From a checkpoint of a small image captioner: encoder widths [128, 256, 512], decoder layers 6.
Rows from block 2 of the text decoder of a small image captioner, named by matrix and row number. Rows with one number belong to one neuron. Each number is 500 + 25 x the weight over its row's rms, rounded and kept within 0 to 999. All counts start at 0. Numbers have three digits each. After the name is the row's rms in percent of the matrix's.
After each neuron's rows are labels from the 100 texts, of 14976, where the neuron reaches its largest size: "tokens" is the input token at the peak. Only what is clearly more common there than usual is listed. The data: photos with spoken descriptions (Open Images, Localized Narratives). In brackets: how many of the 100.
# gate: MLP gate (decoder.blocks.2.mlp.gate.weight, 672x256), inputs 0-255
# fc1: MLP up (decoder.blocks.2.mlp.fc1.weight, 672x256), inputs 0-255
# fc2: MLP down (decoder.blocks.2.mlp.fc2.weight, 256x672, transposed), outputs 0-255

gate.540 117:474512520495430516508437475524497523482463483501485501546540494523490472513491524504495497502514513560466508492513519490466476496505470490499470495536474512495548506505492509532546516528485509519499464504476469530497503509481515482487538483531515484481470544473538501535481481465546500483453504494483451520497464436463473539516539474491499485498460522496495515509438467493517499509498495498497550516482507497511525497491490478536501528517491495519500534490475478536476524454494448543482507534497466537528495468563459529532484498516476464502498476482514481513469521484478530499536444472491576496576526507501498518479512517519510493485504518517492477448495536475526524532530514495495532501525504515483514513499491494506492460510503513503504476477516490518483499479490471
fc1.540 127:523483510473493468497550502454496526521525514501502468489483521512522539522536456485486521516516509451550490503513491494499523503488504541497508533514494490476495475509506497545489492497509520509503527497496511528488502503526478522507503515486490492461513462532463498475465539478506501558525501490535482498528530549483504451537507513459520496509508484528455505511536513466520508516474520525512482444497495467521507487505508472492549464466501505499509499430457495439493472525520555490504491463492543481479537479559536507505508509486501520541513503532458488451490503508514515533477544521526512499444495495509471460523480476472539486516499532467492510497525491485503435481471486514493536537526481525492485480475512497540551516500485541520494546533518510457509500522509466
fc2.540 133:504498496471511483509487487499494473504480482506514511514523519472507511518497503492511430495469550495470530504490519485534518463484523436503492518474446529535552535501466459502507485532480520497508541514523502473514457538493488516522515473514507518484552512534498530442475492516511506485513472490518494512453492515511487467460512510527521453552472475483548496499480520515512507515505518461511535479513454468499490469503491539500444511502506481483519538515499501485497499509516455488518503510515497448497497505466518482505486534476485457527517507529529572505547468493503506465563494491440472480456501507522532540451529512500462500502501503552499503504507491531483482477486478522558506509504488486466459550502516490503493517482518467510548522479460508491514478506507493
tokens: "is" (68); "are" (32)

gate.42 116:518460500459498534507487467449446531485484528470511500506530453492531497487533505502514537498510519463474486513517497484507485504487512501493520505472537480493509516504514468478484550526548498474512456491480526522483517502501506468540442525484468512485496450508497552534518464500472485510490515519497461503445506532508467517483450503457510468495555520480468409481508484496476495528484561509499503534483492504526487498488478538486468479474491511521504474499497489499528491515495449520460537563506537451456530501529527526548476518482489488498505522483487510536490504518490538484496530508507509530497512486517484507479453524466499524477537487495498502508533506490507511507502508446512483514495498469512520496488482488449448510517538543489527477502486473476527531508477486
fc1.42 110:499478499499507550507484505476463515506478543486510508534514439494510500496523515515509509522505516513437493504542508478513499505515497545456508497485500502490545547502478478478510507512531499521494509493503552548499499489509503426514432486473499507491544464526477517492537494497493469484506503513484476495476517510521515516487442494480508471499537512498476430475503478507478481544478540495457469517491448490541464500471479545503516449500504499529508448501507471511492503517489476500476529541491510453457519503506529528562447510485458489503489491486474514493494496513477531483516521522519523468470535464498500509516481549477497551489529497495490503505486503507493490523505490468502507486491476496496549494478464481484469502531578548495517519488484474451542502488485496
fc2.42 116:510447469471495514513514524474453491511508464535488482536496505497480475509480544496509493489513460505507472441482533514513493495529530501456479496477495467506501475560473497459478471528475516521517542501476516465490507539512571505503512538468509505500518574510497437484501496544448503595509522495514519474477518496464489535490477513484495511555472525508491496521506496503496474513491496508493483520499508497475513500522499485463483472451483560498525526528557490506524506525491527492516511490491477506503505498504493507527516528497492494437518492496480546534468505484475532505479492500504490496475494529479500493522498487493524472491488500535496527520543457557497486521495514502501493516478495484467490484515471505454537458496477490482472549507444488488504536554500496
tokens: "is" (66); "also" (21); "that" (10)

gate.561 115:481494496521493553496520479500501516513510500471463499512522549497499461514500504516506463504511467560472488499471499496487536494511482510437490498533469486484498485435513493476487560496487484462520469481495520534524490509525466525520467483501487487472489492502507525485519478460489526515465485476488495508451511502485486531517503477542503484464482498522521541550508436539503493505530494482446482513543508507566486525492510492504485508502533537551496507503544499478498532479461497507471508465505510522518468477482478494542492505511521504477555487478488499472546474498546503524486458485469486525564493504510508498474494530514520530499496474501538537478481541508489553524536499552523456503499502500464489456509487509510476526497480472499472507521563457511498493476483461
fc1.561 113:464516513488461449474500483517462536505476501487532458514469492510529506530513548500511475506525494519495483498518476455511519497481463510465540496463459559496523559507497507455556521489531524486471507490481487533541520448492501507494505481469581496487518539453562537467540514512535450507469519536515478470447472472517460491518520436453510498498512520480490504501522507501503484485485481479484480479471527519502524517512431502513501518526521532517473484506501493475490509484460483511512509522458511497489483518516484503492526530511526515496484472522510497461519465491457518496500506432516509514534537490528503510517496518509486520476494500527507519506511503468534492466516496541482480515483519450517494548494497503510492487482497475520489462521525502473470475488502489
fc2.561 107:527569500538492508483534548503474500498475535487504449514472517490529538488531517518483471486483535518454516495536457480475495486447497514509499517494539481471487498476515534529566516523460506508438519502481478473490520485507543514516513523514501451505458535510503499536511485491477494510478508555505484473426488485503474513503533498507461523451519489489441498488502522525512456543526573550480483536492486480498527507507505495479476446495478549517520481464510519505459507488512497500523501496483465532497502505503561494507530497543512528504520530499514498476496488474498461490503446502516481510486495523523444505503485495488498498479497484504479510493442500492515500519500496525473487520498456503515496492492461485517513528525543472497509508527504477477520489500468546
tokens: "is" (39); "sitting" (33); "are" (26)

gate.96 093:583505492460500492502498521506471508504498497479489475502519495511450517497490479457519517509516503436506509491470466479500533520483470475471445480488486457468448504549536483516528503492469483521509504499495494526516503503495527532498473528455520482526516498505506475503533486472519496551509507526493533551503486512483508502488496504463479501463485476538511500533458462542490533536484479522458469494492499524481513504531462484475472468455487512527492500539480503511493542514549501495492503501501444514473521487497521513548518502472485522487524497532506452493493477481496455495510458497484565544509502486522516511528539498538512496484495494475485522519482578468504516483550561525478519486503509530504519541532479513482501487514456494472512465500484520542499482530482482
fc1.96 090:547514470514511472516503489506444504492546510469514506485441437494496494530477504464585495509527518467470491533520487487508512466460504483491482506493523527530485492520513506514504475483549513487520462483479496482496524519487510489510505512509516500465502525488524494511552490508536493494491547489450517527485449507498485510475499520443500507484444503495502535539479491503499517437530470467484526501502542500444488507556483491460502498496502513509538511499481467502509507521514474481503509514460481531508518495457475507505492473511532544501495495574457501567519515477468493478489506465527505509507505532499492499514556521498502474485490518524490510476491504471495527509500480488487458496527521507481458503486481512460496523494487452439522525480498494511497519435464535
fc2.96 089:483505507515540550547521481515511436490508499500494497484506486443511532504518458501509502502522503457562462478482519498507474460510448526539492537496530538504500489521541476521471532496495528447479503516482487515529487502435480541501535449476500520527501488510491545483517499492483527493501479499466513495516499518490489513494463497488452434528420492525512475508520487496477469506514512475494498472529491491515469543529502499514495523446486517490467456496522467535489556458540483507451533461488492547489501520466498492524508481477539506487523509517503493491466505501476498502474508495499504519491506516517482478565497546522487499491511532514494510463539485490545489521521508497511488525556482499501510494540487520487544545503500486475504490514471477497524489476514476
tokens: "which" (50); "attached" (44)

gate.545 101:489509487489523539488527528513529525486503488514511470492476487526458513502507507494481527507513563506548503462488474487471494526583496515496494503514487527495523548512484506519517465460507498519522488499490505479506507496518528518474500497493442533535541472524509481487491474514455535514545508531519508522510482505515521486483505478495496487484523490537505479530467530529521497493498538448458501497486505470520512548505500486528457505523511499462499480532541532518477483515506489512481526520474531487487517489488439481502478439454458543499477508485515506495569526511479493480514522541519516486537540478489529491518486523491532475493489493481521485462524530529464510518461558509462434500479559509515513486489495503516544504459481462482510525537473473508536528517511494
fc1.545 095:528501492511407498514534487449492468518483502539514495502519542484522552494457526534543516500492465501466531545514504522492502497504414480506463514481481515504446517515510493534512501508522501494501490469506555491491509505509484533508489509478518506483524541495491515532500501488460480518536475485478507508506531471504493537491510502538512518540498461505516511482474481523479472480512527534479526499499445447490491498490551512444521497519517508489532481500494517489502528452481532466522491471518516534437474494477498535495495541538524504456492541504494535484496457531514521507481465509497482492479481482508528520483536494540426476547464492516507529505508507445495484476492477487523476492493493499531484513543503480517530507526505509515469492502513534487491530507472484
fc2.545 098:514471520501436554495468501520484490540485507484521447450470528505517536517489512500463495501502507504529479508505506506495480509504491494513499536442501513539529480508461511445469467508469478532505496471499552478505489527517501515461495484497503532484489497506525499503501493542530508502521535513502539551501514472483582478462489491528554457494491479518518469510472475496494483500498493531462498485528483476543510528521474459514513495534503496483538530499491489481442523500488480488495509496507473519495541508469499517469464508510513501471534490521469468515514526533476520514480457504500520516539467478533502476516455484488485492470492498479539540534517523505518509473506511470483481481504463506498504542520495453564512530490521532439470503539517536489502497499443462
tokens: "which" (30); "where" (19); "," (16); "room" (11)

gate.550 090:512518486510542534494498513544499472480455488505491499525506507480502523468501473502493518511478512494438511489490537554532499460483508448484411489519476498527488509458475473486501533493479490495504511518485527490503503509497508518488494493473529492504512486482536540487522541505498486485534496500478502476494476487481461535473495497489480511476473543502448509485514520517494516538492492532464485471528532535524506493533450533494460508491487479483458520532529467539519469521501483505461521419511511489502463441478511485480499517493500478534509553499507479522475480477504524479536470474512496481508504448501533499512511487516498481470458502463524513473459573523512504488541511478512505501514514533494568519476495515493463515468491504504488473458504498520428505479493468
fc1.550 095:501508525468485468486490459430510484508526499493490472492458505498519497531513521477450507492512464500530446498513505479502511484474486490508539524478556521482491514545524531523497515469520527477533507468466461464505474485490544503521488525519488496541477508507481485515462441493463507522495504485504520507529498503543529501511508492481544508544503452448531492476492466463515461471459492526511545518477480497500488483485541483527543503521497509492497494482468537458469517517499460497519467557485508500496531513515487530532496452510489521483504504487473468496571499534514490552471509488503513529482542514513464521527457480510504503530514506502495473510515471495501471528497461503457525493493520497484463487539492483512491552546506478473483529499503542466546523532495510
fc2.550 089:518417482504508511498514470498481523537510518484472498494554483476513480506526468511490479463426474486494522521508557512505474513491518480495529469501485504519511518525506496499499461457539486477515535529504501524513538559473496500526465478487515504522496534496471506535513519542539478491495487501493549478547497482502530452503503504485525516500482473465542487499500459512469505548492503501492515484490459525495475469506505496494498486490510496524494476502545527535522439480519514516495536512507521514507488526467510521529506489468485532496446501495509541493494492520494456475509487511458483515484497511483576522453470491484460500468484495519513470503466492528506497457555500473531532515504490527517507484491497522479533474475514524510507493514472515483566421488464477
tokens: "is" (100)

gate.651 107:511560505464494503521490487488499508490514516519522468533494505478518527526474492508497459477515517503541480478496513528495445534504515573460496444484483505492529485460534502446503483452511543518512525497536516495504482486547463524456511463516474498535472490446512472454477496500535487539507502478482524493520527519502495503510509506490493489506471495510447535565494533511524466496489493514511484471500490497513436494489526489447513468486506477467473461498535478514484485493518459524522545500521479529529538524471491465492505485523538493478481494477514465446495511473493510526512499525536505498478502474475537508516471501520483488506489524518522501496501505480490445458475472507483431517486514505501499499488456492489489491562529481483474508529491572494518488501490495
fc1.651 115:499507510485455497483509487505514462529454506522524518542523518491536496443510547480557454562501480494493501544496464486490512488498466523497508520516494529551487509512506529509535525528492478546525495508530514497486471496424510500474479498508487477495497494477506554483484496509489476514500507521479488466488503506504520503501512507482505506516469503488532508517500505467465475514510493523491520561532543443490488502492525541497519495509525445496506506453435521470498539490481474505465510503491538450495500476480515525506446525520515491475509512503522545493501527553529487498478491529529499503485490507538510472510518491494516547495539499473531548496448526554515546494510453478464525507545483515537493494514522492512559488508505524486500488490487482518438493524494511
fc2.651 105:528498525521539447514499539490473489534470516483515511515515487491512526498497558450537456490512531489473526530505490470507503469492456484522507490550480495500514508461503529530501523477526471483480461479495497432473508514487504490468515491538528517467526505526493530487493501499499452507498492509500523490502515508502514500550507511476476522541535509479551515509466533487475518489482494500509503504514501506462493532500468537527509505509494522559497497517501518535474501454508502466490464514457467449491533485526487477476512491491507475497488510451492515510512529508489516477542502515477483538531465499504482518493481482513489503488510419494528513499489526470478525483505453513508583562528510445480548492457498470473500492496541514445484502499538521494441507504510501
tokens: "which" (77); "who" (18)

gate.393 105:527491508494529528510494477506471519521479454479482517495555465536500507434536508500442520489493478481477513540515523519498522544500507493523458471456456454506492505439513506487479472506509496491493522524524481538466513494516505492480441503497472497501507519517501510489514498516472524513515502540525495486494521502444525478457494522482510469484466488524462494490467536518515523518463524523519529493501480473550523479500536434495454445461511499466523509500437484502481492500520520507461453486526574510474470463504520468510496529492466553527508470526499455489484517503515506477517490514507564500500528536518492513469456512521525524531494486491514530504505517505512487505493507490493505510507521538504498483512506508527508487473474499561535451494506513473483527500491483
fc1.393 098:520510482529476542429506551526506501482462506523496471516530487513576511523511496523561523505497501536484496495520447500484495488519464507504539489468536448469501495450486495522515502558538495493517498452496514535496497516461483495493509537485490480538495494487537486481482502483460497489431456447493467493487529477485553450507469508480513514502498502505484494501540504539477533508494485526482501506457512455497496540525519524479519443484481543524518547516495503469479479462475485498507490522501498486472478487484524477521493478508496522522538532531508529533484487537507485519479501497468498497473534474522495495510494486511468499478532471460536482491471489473510518480543495514508558464525493529436511525476527502498502482489479469498498523512463491500502477500497508
fc2.393 111:530496518495461487492527508510514568466509548515507455490514508500469543519496498515488544555505522496478484516450516508523476526493525490493463493478500422425492539478494508467524524511484505531519488505492503507568549503455501482501536530549520535501506487510499499522534515476494479492472471459505501520529498487504524504512457542532474496495535488479528478490510498492509508514474478519494505476509547475470478506503505487511495493473499533479510505470529460506495490526501496522480483525469570487497495491524503484542519520487503493519459477545531515511497516472508551459512465490509532478507469438520472505509470424510489486508526485509506482461494489496513491452529483523467504499511498514494465521464481504490414520499469502477498499510500498523508506527517478
tokens: "." (96)

gate.349 091:497454521496523498517469495485518559441499498482491443489490485496533488514486501531492489489533537515502479512493476422493507464515529490502538494484486511534480483466537478490499501488456515543518492535517464513565463484507506544494504475490492496545496547512467481490460515545476492488498540534468476477515532499503505526456490497490502501532492528502495487493501495509495501453524499485485466513498527545517521484465504505529458479538509468493546531492428528517488457506489482522479507473498488520508498496515454548477503498473487506502519502541494514510513520513479500444512493522505536478544492483511472515509502532433520503478518548450519491470490553530500499511492533469465511487464546470533486505465479474527500484502507498530516503498491505485522442505482495
fc1.349 096:513486501464533537489462443501531493456500493475475505535558472484514524528507546519501533478507485496497487491501470483505489532564462503503495507474474498525471509533498443513514475524459524488464501501485545526518485482528486518509508505512497470523518485511469456506475487520512497495478478493490484503475518474494534498494535479534485580489503482541455479488506486505482521513475509518493475489558513460524472499502473512493481487516498499505527510447503456500512510512521502518516484477465496509517502485488509484500503514518485496497536501515484535464490513468476483468469546531490481434493497458562515504445495469462467537507515499516489506459419486537503486492467485503491488520477508470521456502534519489501543499500499476547526499498477468481482495553555493
fc2.349 085:532454517454496547502471506479494509453486498458508453505511455529500545478498472503531497496494493501487481505449453513499496522502477486567518505533498545503514528478500484533484413498510485510465516525495509531496549504449499490541496498503493527482465499440505502490453473474519488523480504484545504555463493488482507485449507492530479518483486486469483492513475542526515500540523525501498464486497524489464495492525507499491499479504486503546494506501492504507539481538503513455512431465502539530493473478549501538490479547536486488505503536533492555485483472534491520491516519466561533504521490544480509468494517499453514504488484515559498478511530483497523507460504500501515495482487512478484512518484509486513522498512484460516496484485497527495540501529494512
tokens: "the" (76); "a" (24)

gate.171 096:490511514479498532479500492497509517486535544521480475507504525501511481526494505459474439493498518495477481497491499516466492527510535551486455486531493489486507506484498559432507484488513507479463513515540496448524540494526502485503481517487506520500464501486473471480467445563505495506518519521505493546499504519493535496506510508496521521505509503520476511507476492546502503502524495459499505480500480525506494473493483506518476504481522482510490440500490491459494500485447492514482543524523421532505552521513488518529549550519493503459515472491451502469483504462515501540451518516516512511446513488488528505505500539524516477464459490527492502516537491502521489439540504450467490522500546465524467505500454506520491511554508446478464507512489519508518476519461485
fc1.171 104:530477470495535513508527498455508501456492495470498513501477493455433501500555490458510549519513532483487468468478534508488482545480460506499534495519552503519485494485506479473507505483490520485493467430444522517502507504501521507508531495482507521542543464503512548508514532477520505498468444481483485522506473511491457502517503562473497474537491474496489492498526465517513508508518468501492459483508481533539491493502480478504489494536483503500493490514482521533483465583517524440508462511480499504518481552514514445487493498494546525546489460572486505522525471499485477527517511485506500484502546495526462504518498484496476471499491471517506521512520505495492498501479541522505495483491528485460481489506502491547495488495478493478507476466516497497541523452552506
fc2.171 097:499460506484505520450540486514535534498508494489479450457476512473476525521488523507516529498453486499515475469474471512497513532529517500507478497462501484481476469496510468514506479532505529509459468507495485538537520497512522516509524522449505524476455506499514507516524487488488508481522486530492478512460506518492506509449508499524472516487490519493453452518507498488502475514521490475517520537521447498497540503487518506515558491514487504528487532505505498465494527520500498523482539531452509478532554464466446516514550473473499511485506515520499481486500486502467505486499443472506460557466546481527518544508539468498498503530466477500485490448513482498526488514467539487484490504467512534501462530508501498530474531519477536461482552467489471522556559475519504
tokens: "which" (62); "the" (21); "in" (11)

gate.246 108:501487466481478515493480469509504483519510516488535502477495529536521510533462547496480471496469506507458507471489476505502522453455483508493463484533484507490475475484508480481506471483521512531453522491543547506503497517519446519501475476503501536508487515468459496525505475503517507529513559481484489533469497520505573539549476480474465515499507548501516505498492463549507538478512487474514549495521490483521475491473484515503455517472457491492550507515494465507465474473503497528522519481512482544494521510478479495500522562499461488521487506457512514493511473521547519460482560521513556479498505511516457463487497491495485496444456561525481524538510464471493512473530526479497495531500479474501496535487514484498514502536476477518495519534503512465482471510475510
fc1.246 099:502467495495504482495493551481484506509501527513543508510482526493486495571459501512509476509492492520457495513454478478494512496451505484505471498538473475499505488503501532500531488467528520484476554513535503490498479481505518499509503498490502521536480488509516445495517482524477487520526523469490508512489511511515513528511500467524465561522536557493556525508466466487497491497508475484514496486528503490469463505528470513480463487446505534475459494496508463449507516487516504489491497459504458528486497518461461494495483571524483511523501500491441515505491516474539472493466497523471510502465505474517458489512522493526537518466467530552490504546503515506558483475501497506511484501502473468489529551484539480517510464488443490493540521515527510559438506488488535
fc2.246 109:510504480476477530507492539524500463502495511509480503515494479495519500531493470543496495495539510518476508533510493481545499490456511526523474507508479479492532490529522505487559479502462520507485506510472557525531497529484517500519520502500437467531474476483491515497503474588449471522510517555477492487512532472460505520516483454508505535439442517496499508517501516500502528470486507535489537488472500521496474512478513520489496500440481505482506451485490504490479518499506478515472479520500492523474506499524501482521470541508466505541468514490512501502529548527503489476527498523485523460505482528417467457536497503517469459524525505486535543500521501507490499492526483504502529498532496504501459494492449469463515500505460512527515489486459591491490481516497510
tokens: "the" (86); "is" (14)

gate.204 104:474499491531477488530528488500481520479499486516535466520483500478493529512542474533519509507505474494496493492447514454517546520493456511484473460505520491498504526487540501467498509551476529461506500536536538502465492518480503496522529493467480479482492563518494517458540543486464539534504455440493458449529524492426459507538495529498490501439507494503510535525490492490481485520541490543488501512524463466528502471486463498476489484488511533499516490538502486515515519482493472495521524507462444486503519450482493498527481487496497506556506503496481496436496535509503491509505486490497506479507485492507500490473516485511454543496506453496511452547500497460489501533499497487512461516458531458479513547503495479479507525451501495458519505497512496515494462495489479
fc1.204 104:490446491516513513532483480525539498454537500527508493489520533507504535467521487500471475520523485496504493438497515459495494475484464491506492482490524516477534529508523488455493509529486531479503530556482498512477516493487498498521498515495457472466493545510469549506561540509479497506515481437505455489521512512460460495500510517495460485486501516525499538501503579503473473496527448521518504497479471529506542474514494513479490488515492553517504521518507518506509528528517509514520504517463498537488517444500455492499496504488504497561503521495455496477503525525485460507502453532504477482528511501491499471497495460527515521497471494551571460543489526443482504520475520471501488506453496469502498510531481465489504493507533473524553475493517495501484473469492466
fc2.204 108:464465524491504479493528499519539505486500508511478530462500517515486524499509518480453541509490502541487531466533531534511498493468504553495479543534500485515483526519536512513522528493488514477495501460501515492444527488489507449511511517469482534473530448521483473552510493500495513533497509471513473493516514523488474508521509452500436453519494469504494554525448516467492490512506545463448504453523512489491476467474480469475540519518452506502469469550482499464500470519524495494527513522539487517517493505523486519527495495482567481500527504516505510453471471509537520495504488505522517537511507487528500523481507452527472497497516502472503503473513454464493516542493500480458465487489527522498517479477506485455498516528452502521481521525549494487499554509472478
tokens: "." (31); "," (28); "person" (18); "woman" (10)

gate.475 132:544471451528508496488499486511487515494522495500504482465486515504483479533495498503459485526502484506491548499460551453490520472486535517495489495504574486486504532512534495507494533482491490487504500482510493495495501513512493448463524472473481477514479442492507478500472453550504478532481488477539506509495550511476500510497495516505455526489512518534465499483542504509455509479551508494470514459507474505509491458558477517496506498489508488477474497511489515494467477513509503558519497545519491505534526458549503481509531464476485505526488502542481520495475531506557482468475473502478506470522490489482431474477530473488464514545515542497518515537511491473482487528525511522519463491518537503488511523472468488509503498499488529566494513535507503452581526495498481
fc1.475 125:464496490488537529501540536546498478487509462518517487495492508539490501509480496470469490493480515516464511506458541460527521516473515518530496491487468472467539499499525447563513511520474488497523461525433456469532499492516471475495497484487495493473479534510506525508503532485441483514533522506494485512494498478484458503519498488444453493552448510490499499469497506482466508489557505483512441489512504464497536502461500450519504516476487528531500482516492495484492522438524550539526565519546488509502520497501444502487542507499519542531522529493504521510546530444503484494496498469501515515543473470500509480503515492498512488547488498511542512503481524513511501504465541528514504515492477461517513507473472511492514493481478493488506508507471478495524470449514503
fc2.475 129:451479513472492493556452485502546524429506522499530490527459522453495499517478505490499524509496513451467479533508499511486510506497490498496446492496493525471501441480503463527459500489487498508477436484500558500472463488517522494515491466474481518486484524532493497498518483511541478529492472527519510540526475523462482492554499504510493566481488518502545472480530509546500527504468504475517527474477507567517472517498520521483502512458508541510455503497516492491493512514502512508494491517466515434485504483501490499464522549472542483498492507500525458487486488508491521494531552506496494490450549478509493524534496510488484491512484467503513506534491550560499516522472517492520532434525526510504484502492501467498471501518527530472501481480515519530488490483496522
tokens: "which" (72); "picture" (27)

gate.647 115:519473497504478507481479441523527496528451485540494465508506588492448481517530505512495453509543478489505500507493518484520513507492453526471506500497479491499483545516504500444519473511476517494486481499480497542472515523511496503498497511490499512501493479467460533469589502533490481486500511488480536548454512484473460501473506491470443494479503481472544534513540489487487502505475494497499516517523463486459502425484508482521490494510522473516484460523516517486528483497477466523512502467514505524496509486491547504483493503560451520538506526499553516506496472513488492466504483501484484484514496518540455455490545512475512453481496500527484541527479525534522511518504519502488502472506455535526504508485494509492524466541496526503485551533508498508488494458503529
fc1.647 110:551584497511487454492488496487493459468497523482504475495519462483483506526473516495499493518482523524498505534495496462501505542466462457483539525492503516513519543481501487512510501515561537542484497462505508521443492529431535553538459504505502461463493500494485505500516489513502450470470497478486471485503491494471491477507523487499497513493535473488484503446544529457503499527483489525534512526491494530517510459481508500517525516525499506529460445509521508507529451482497494470475500520502509528541489509491536529506518459508482426507471448493505488503488525529520550515456473495500511490505514525518505469567490540548493507511519495508475511477536481501514458492498485507505496501482516485498512508503483492505516480551557492485496486504512509484490539500470539
fc2.647 107:539501484516475509480483493502493530510464521493482508500503523522493490517489491467508502528492496529482488541486524474499502477487479500468501514473507528517529483494461521498491508486524477492490504527507521472534447484500491519544477504478510490506519518467489501511505501424488544503481519495505483495473487514527495492489473501488522485515541470413443504503527518480486518496470477490521503489450471504534561529517514483495568507515546533500514495537487499470484515532527502492494510495515559529476454524544516458495505498485516473513492475509517519500482524512495505489457503471494555516519482491462493497514529479513483530516511463546503544451456527479490515495520510486504529488403547525519475535481460543453488502524514545515470471527473522461481478495508482
tokens: "the" (42); "man" (23); "woman" (15); "person" (8)

gate.168 122:537507513494521492499504475482546505473473527496524499463537499455520507423523509493500486476493517489492511481526513511507473546473468440497505513520488514515524462481488487515489476499504475440539521512496548515475502479487505504472490522518483514501526502499515521481537532519535494511466504516499497472477503495527484539528542493525486536504538522478450522478517511504475509466501507510477497446486448500475497422510476546520540486497453480537502448551500522490491509488495491466469540477497468514497538486478499467520460481488508543491537463507453512525474512436536460471551485468438519490542490510535543497503503497528522480511507504498510499533473510502501485501493505499477547511526471510516508512493519504509493480470493545494552492495495494448486497513500505
fc1.168 114:508489510489521527489491504490522538517514501498498527481505478477473524524504536507488475480444517446459480508505519503532455518520448528487500545537486500459566483482507510483490490487521491514500511510486528482520526482454483490500525515475504463530505498497491502485557505477489522509518467513492498462462514482508551527480495496505498518500517522485497483506504509531471524526464483505504478493502471537468554456518531532509497454505536518521499525543494527535500503491541499508509562503522475503494600439488454469502487505510524460507527515480505478474483505495542439488527488491479533496491476492515486465496484500494466472518529471469519491522502527500519465533547478567495560484546488495477519497488496493535490463499481530473521459494510490489508475501494480
fc2.168 113:502512534482495514464497500485479532502497504538514508483488513510511535492502511477489512468512534499514507514476479534468510496502521489493500471539489487498529473489473495521497497500537552524496551492498447512493517458515478418491484506544536513526500507489518507568518463491491527493564482479494531480530539485500529530504496451524483503488459508514492509469510487528493474493522522527437508504533451501503503513475506488517500467469453471449485474530540512454479539500458498515485501524481505499489496488509518528501493514486493493534521533519501499487485510471494472514544506457479533527496520489486517482499486446529474475506486473560540483494482535480503473535499471435501563505501498518479499503520469546482481500500493509485497548508496524494541452518462433
tokens: "." (83); "men" (14)

gate.395 088:494514495499498489489491515496476479502497474527499515515531507493496504519509512440471574513488497500492509510537518493488511534507494515559485509497505482484516508517540443497480499490503511486505478553480499547472499556496500542501466498523470504523512495492511503487510477516517507481529466499509468472510480486498480489490448498485470470465519522491469527508518503500514518464496523534422533515477518518525527454492463532469539478449476477511542500508490500481495512507515504516470468549522497542466499494527513516533496537485451527523461499489461516537465490526502530528502490500472515513513463501502514527484507529506465484488546426580566519491481459468502485520536535478492464418461495504493504473512483489509479495493522502498498524535509481503473494491513516
fc1.395 093:506477530533484489474526504492485483475465510518510517492479478514462505503515527451526500503519495541504491487489489490497512490489479553481475512552554547504504505536473511520474509528462473462488526520526462481508501542499473468497490489493479495518509492504488531546485508522460511480531552524489498526473478496445499501485447500500517503522489495515499514438534465530505492526473509478533529476465500510484544510571489482538520516510516495489463508494508517525529530478491522452463491479465494503503481481477489495473506500450540463480498514524485494534493541533508434518477496481543504548496506503492531463463521487501481525513475486467489469542473518535497534547481506489483516532510497532497457466480539536477524509504472493464491449478524515453483503537526514
fc2.395 081:537525486498493491503524501473494495414493496482465463507511490489482539515501505499491533530515522490472511538463457534487537523528488537510523513508512498489490507518486527517522511513483505479504427481522506466456493507499542505502510466528485494492497544515493507475501487491510557518494504481450437489495538536498469527515452529507481514457500481482500515509500515492497515483499554501504510513501490521537507532470467485542497484517477496525502533499488535498503526548524535491483473528486528502541518486464517415454475526508504515524486492519498481486517475510492497474497453468491468468485556482526552491502520455486520488496481492468499500522517494518448518515447462518513512485491454497504553531444493486464525492542475485467508510517505479536490493533506513
tokens: "is" (100)

gate.354 099:492531444490504505494495519481491494511477499506518509497458484507485463515487473550479494442522505495514491535479492524527485487457499484473509537495490474520508508487516493486455465460516500486506527479545497483479535458506504510462488517482499479484506474501465479493546454498482523510536518497466555496473459521473499508491516509509499514460483491502463473468471499496520497504466502476545503490498464473525461516473516506513517520487453503518467545536527516511496495506539526459505498456501508546497472469504541481500539524565482532499536488504492416470506498532529500516529523466518486548526519550514480503476533511512549482524496502515460541475515521490490531464522490562479484556462545501506499468511445496491497483513521514498513513544523471482504505495494502
fc1.354 113:519461535506479492515509458512513528515485479482500489500533487485502529527518535463507526530510501512498492492511496491453513513519480501504498504471491517469492484514476487528539525530495468531576473492435512505524492550477499478544500479485503514521462528483488505538476510499496488486476496493526470509513546489525500501512482503467487502561513514531559530510554486515487538489520539494455480469508552519510534485510491534491513488494518489500507469487449478497493526485445458493476507511506538487538495546473499530504488516482509476470474504518495551466501487484466544476486460528519518471489482467463553486486490531490484523481478504498514497522486516516535483543426480447514510453512419505488503512490542495518505511484515484482489464468473501515517513495503462
fc2.354 113:464495489559500486482526525510518504541489516498485526536532533497517508505495512466503511514503508456487500501483498521449520494553500510491502455528502487487509510464532505521553524525485515487526498453457504486496443555505511490511515547499498545510499512447460484499489526490495506550497532532513469512481510478481509523493522485523505544510492464464512472515529523470500580472490529482460524504503441500457521509478537519487492507474503491486498476492501468511515488539488447519490471507482518490530503503485508503495539538453501489473507502476474544505513480490544467483465525521441508499478479503514522544526471503502496511490501456456499456446486487514499498534516504479517520507535452499524498489469549475508515454494517480456546486497493508503445489484514492
tokens: "lot" (32); "number" (31); "full" (15); "group" (11)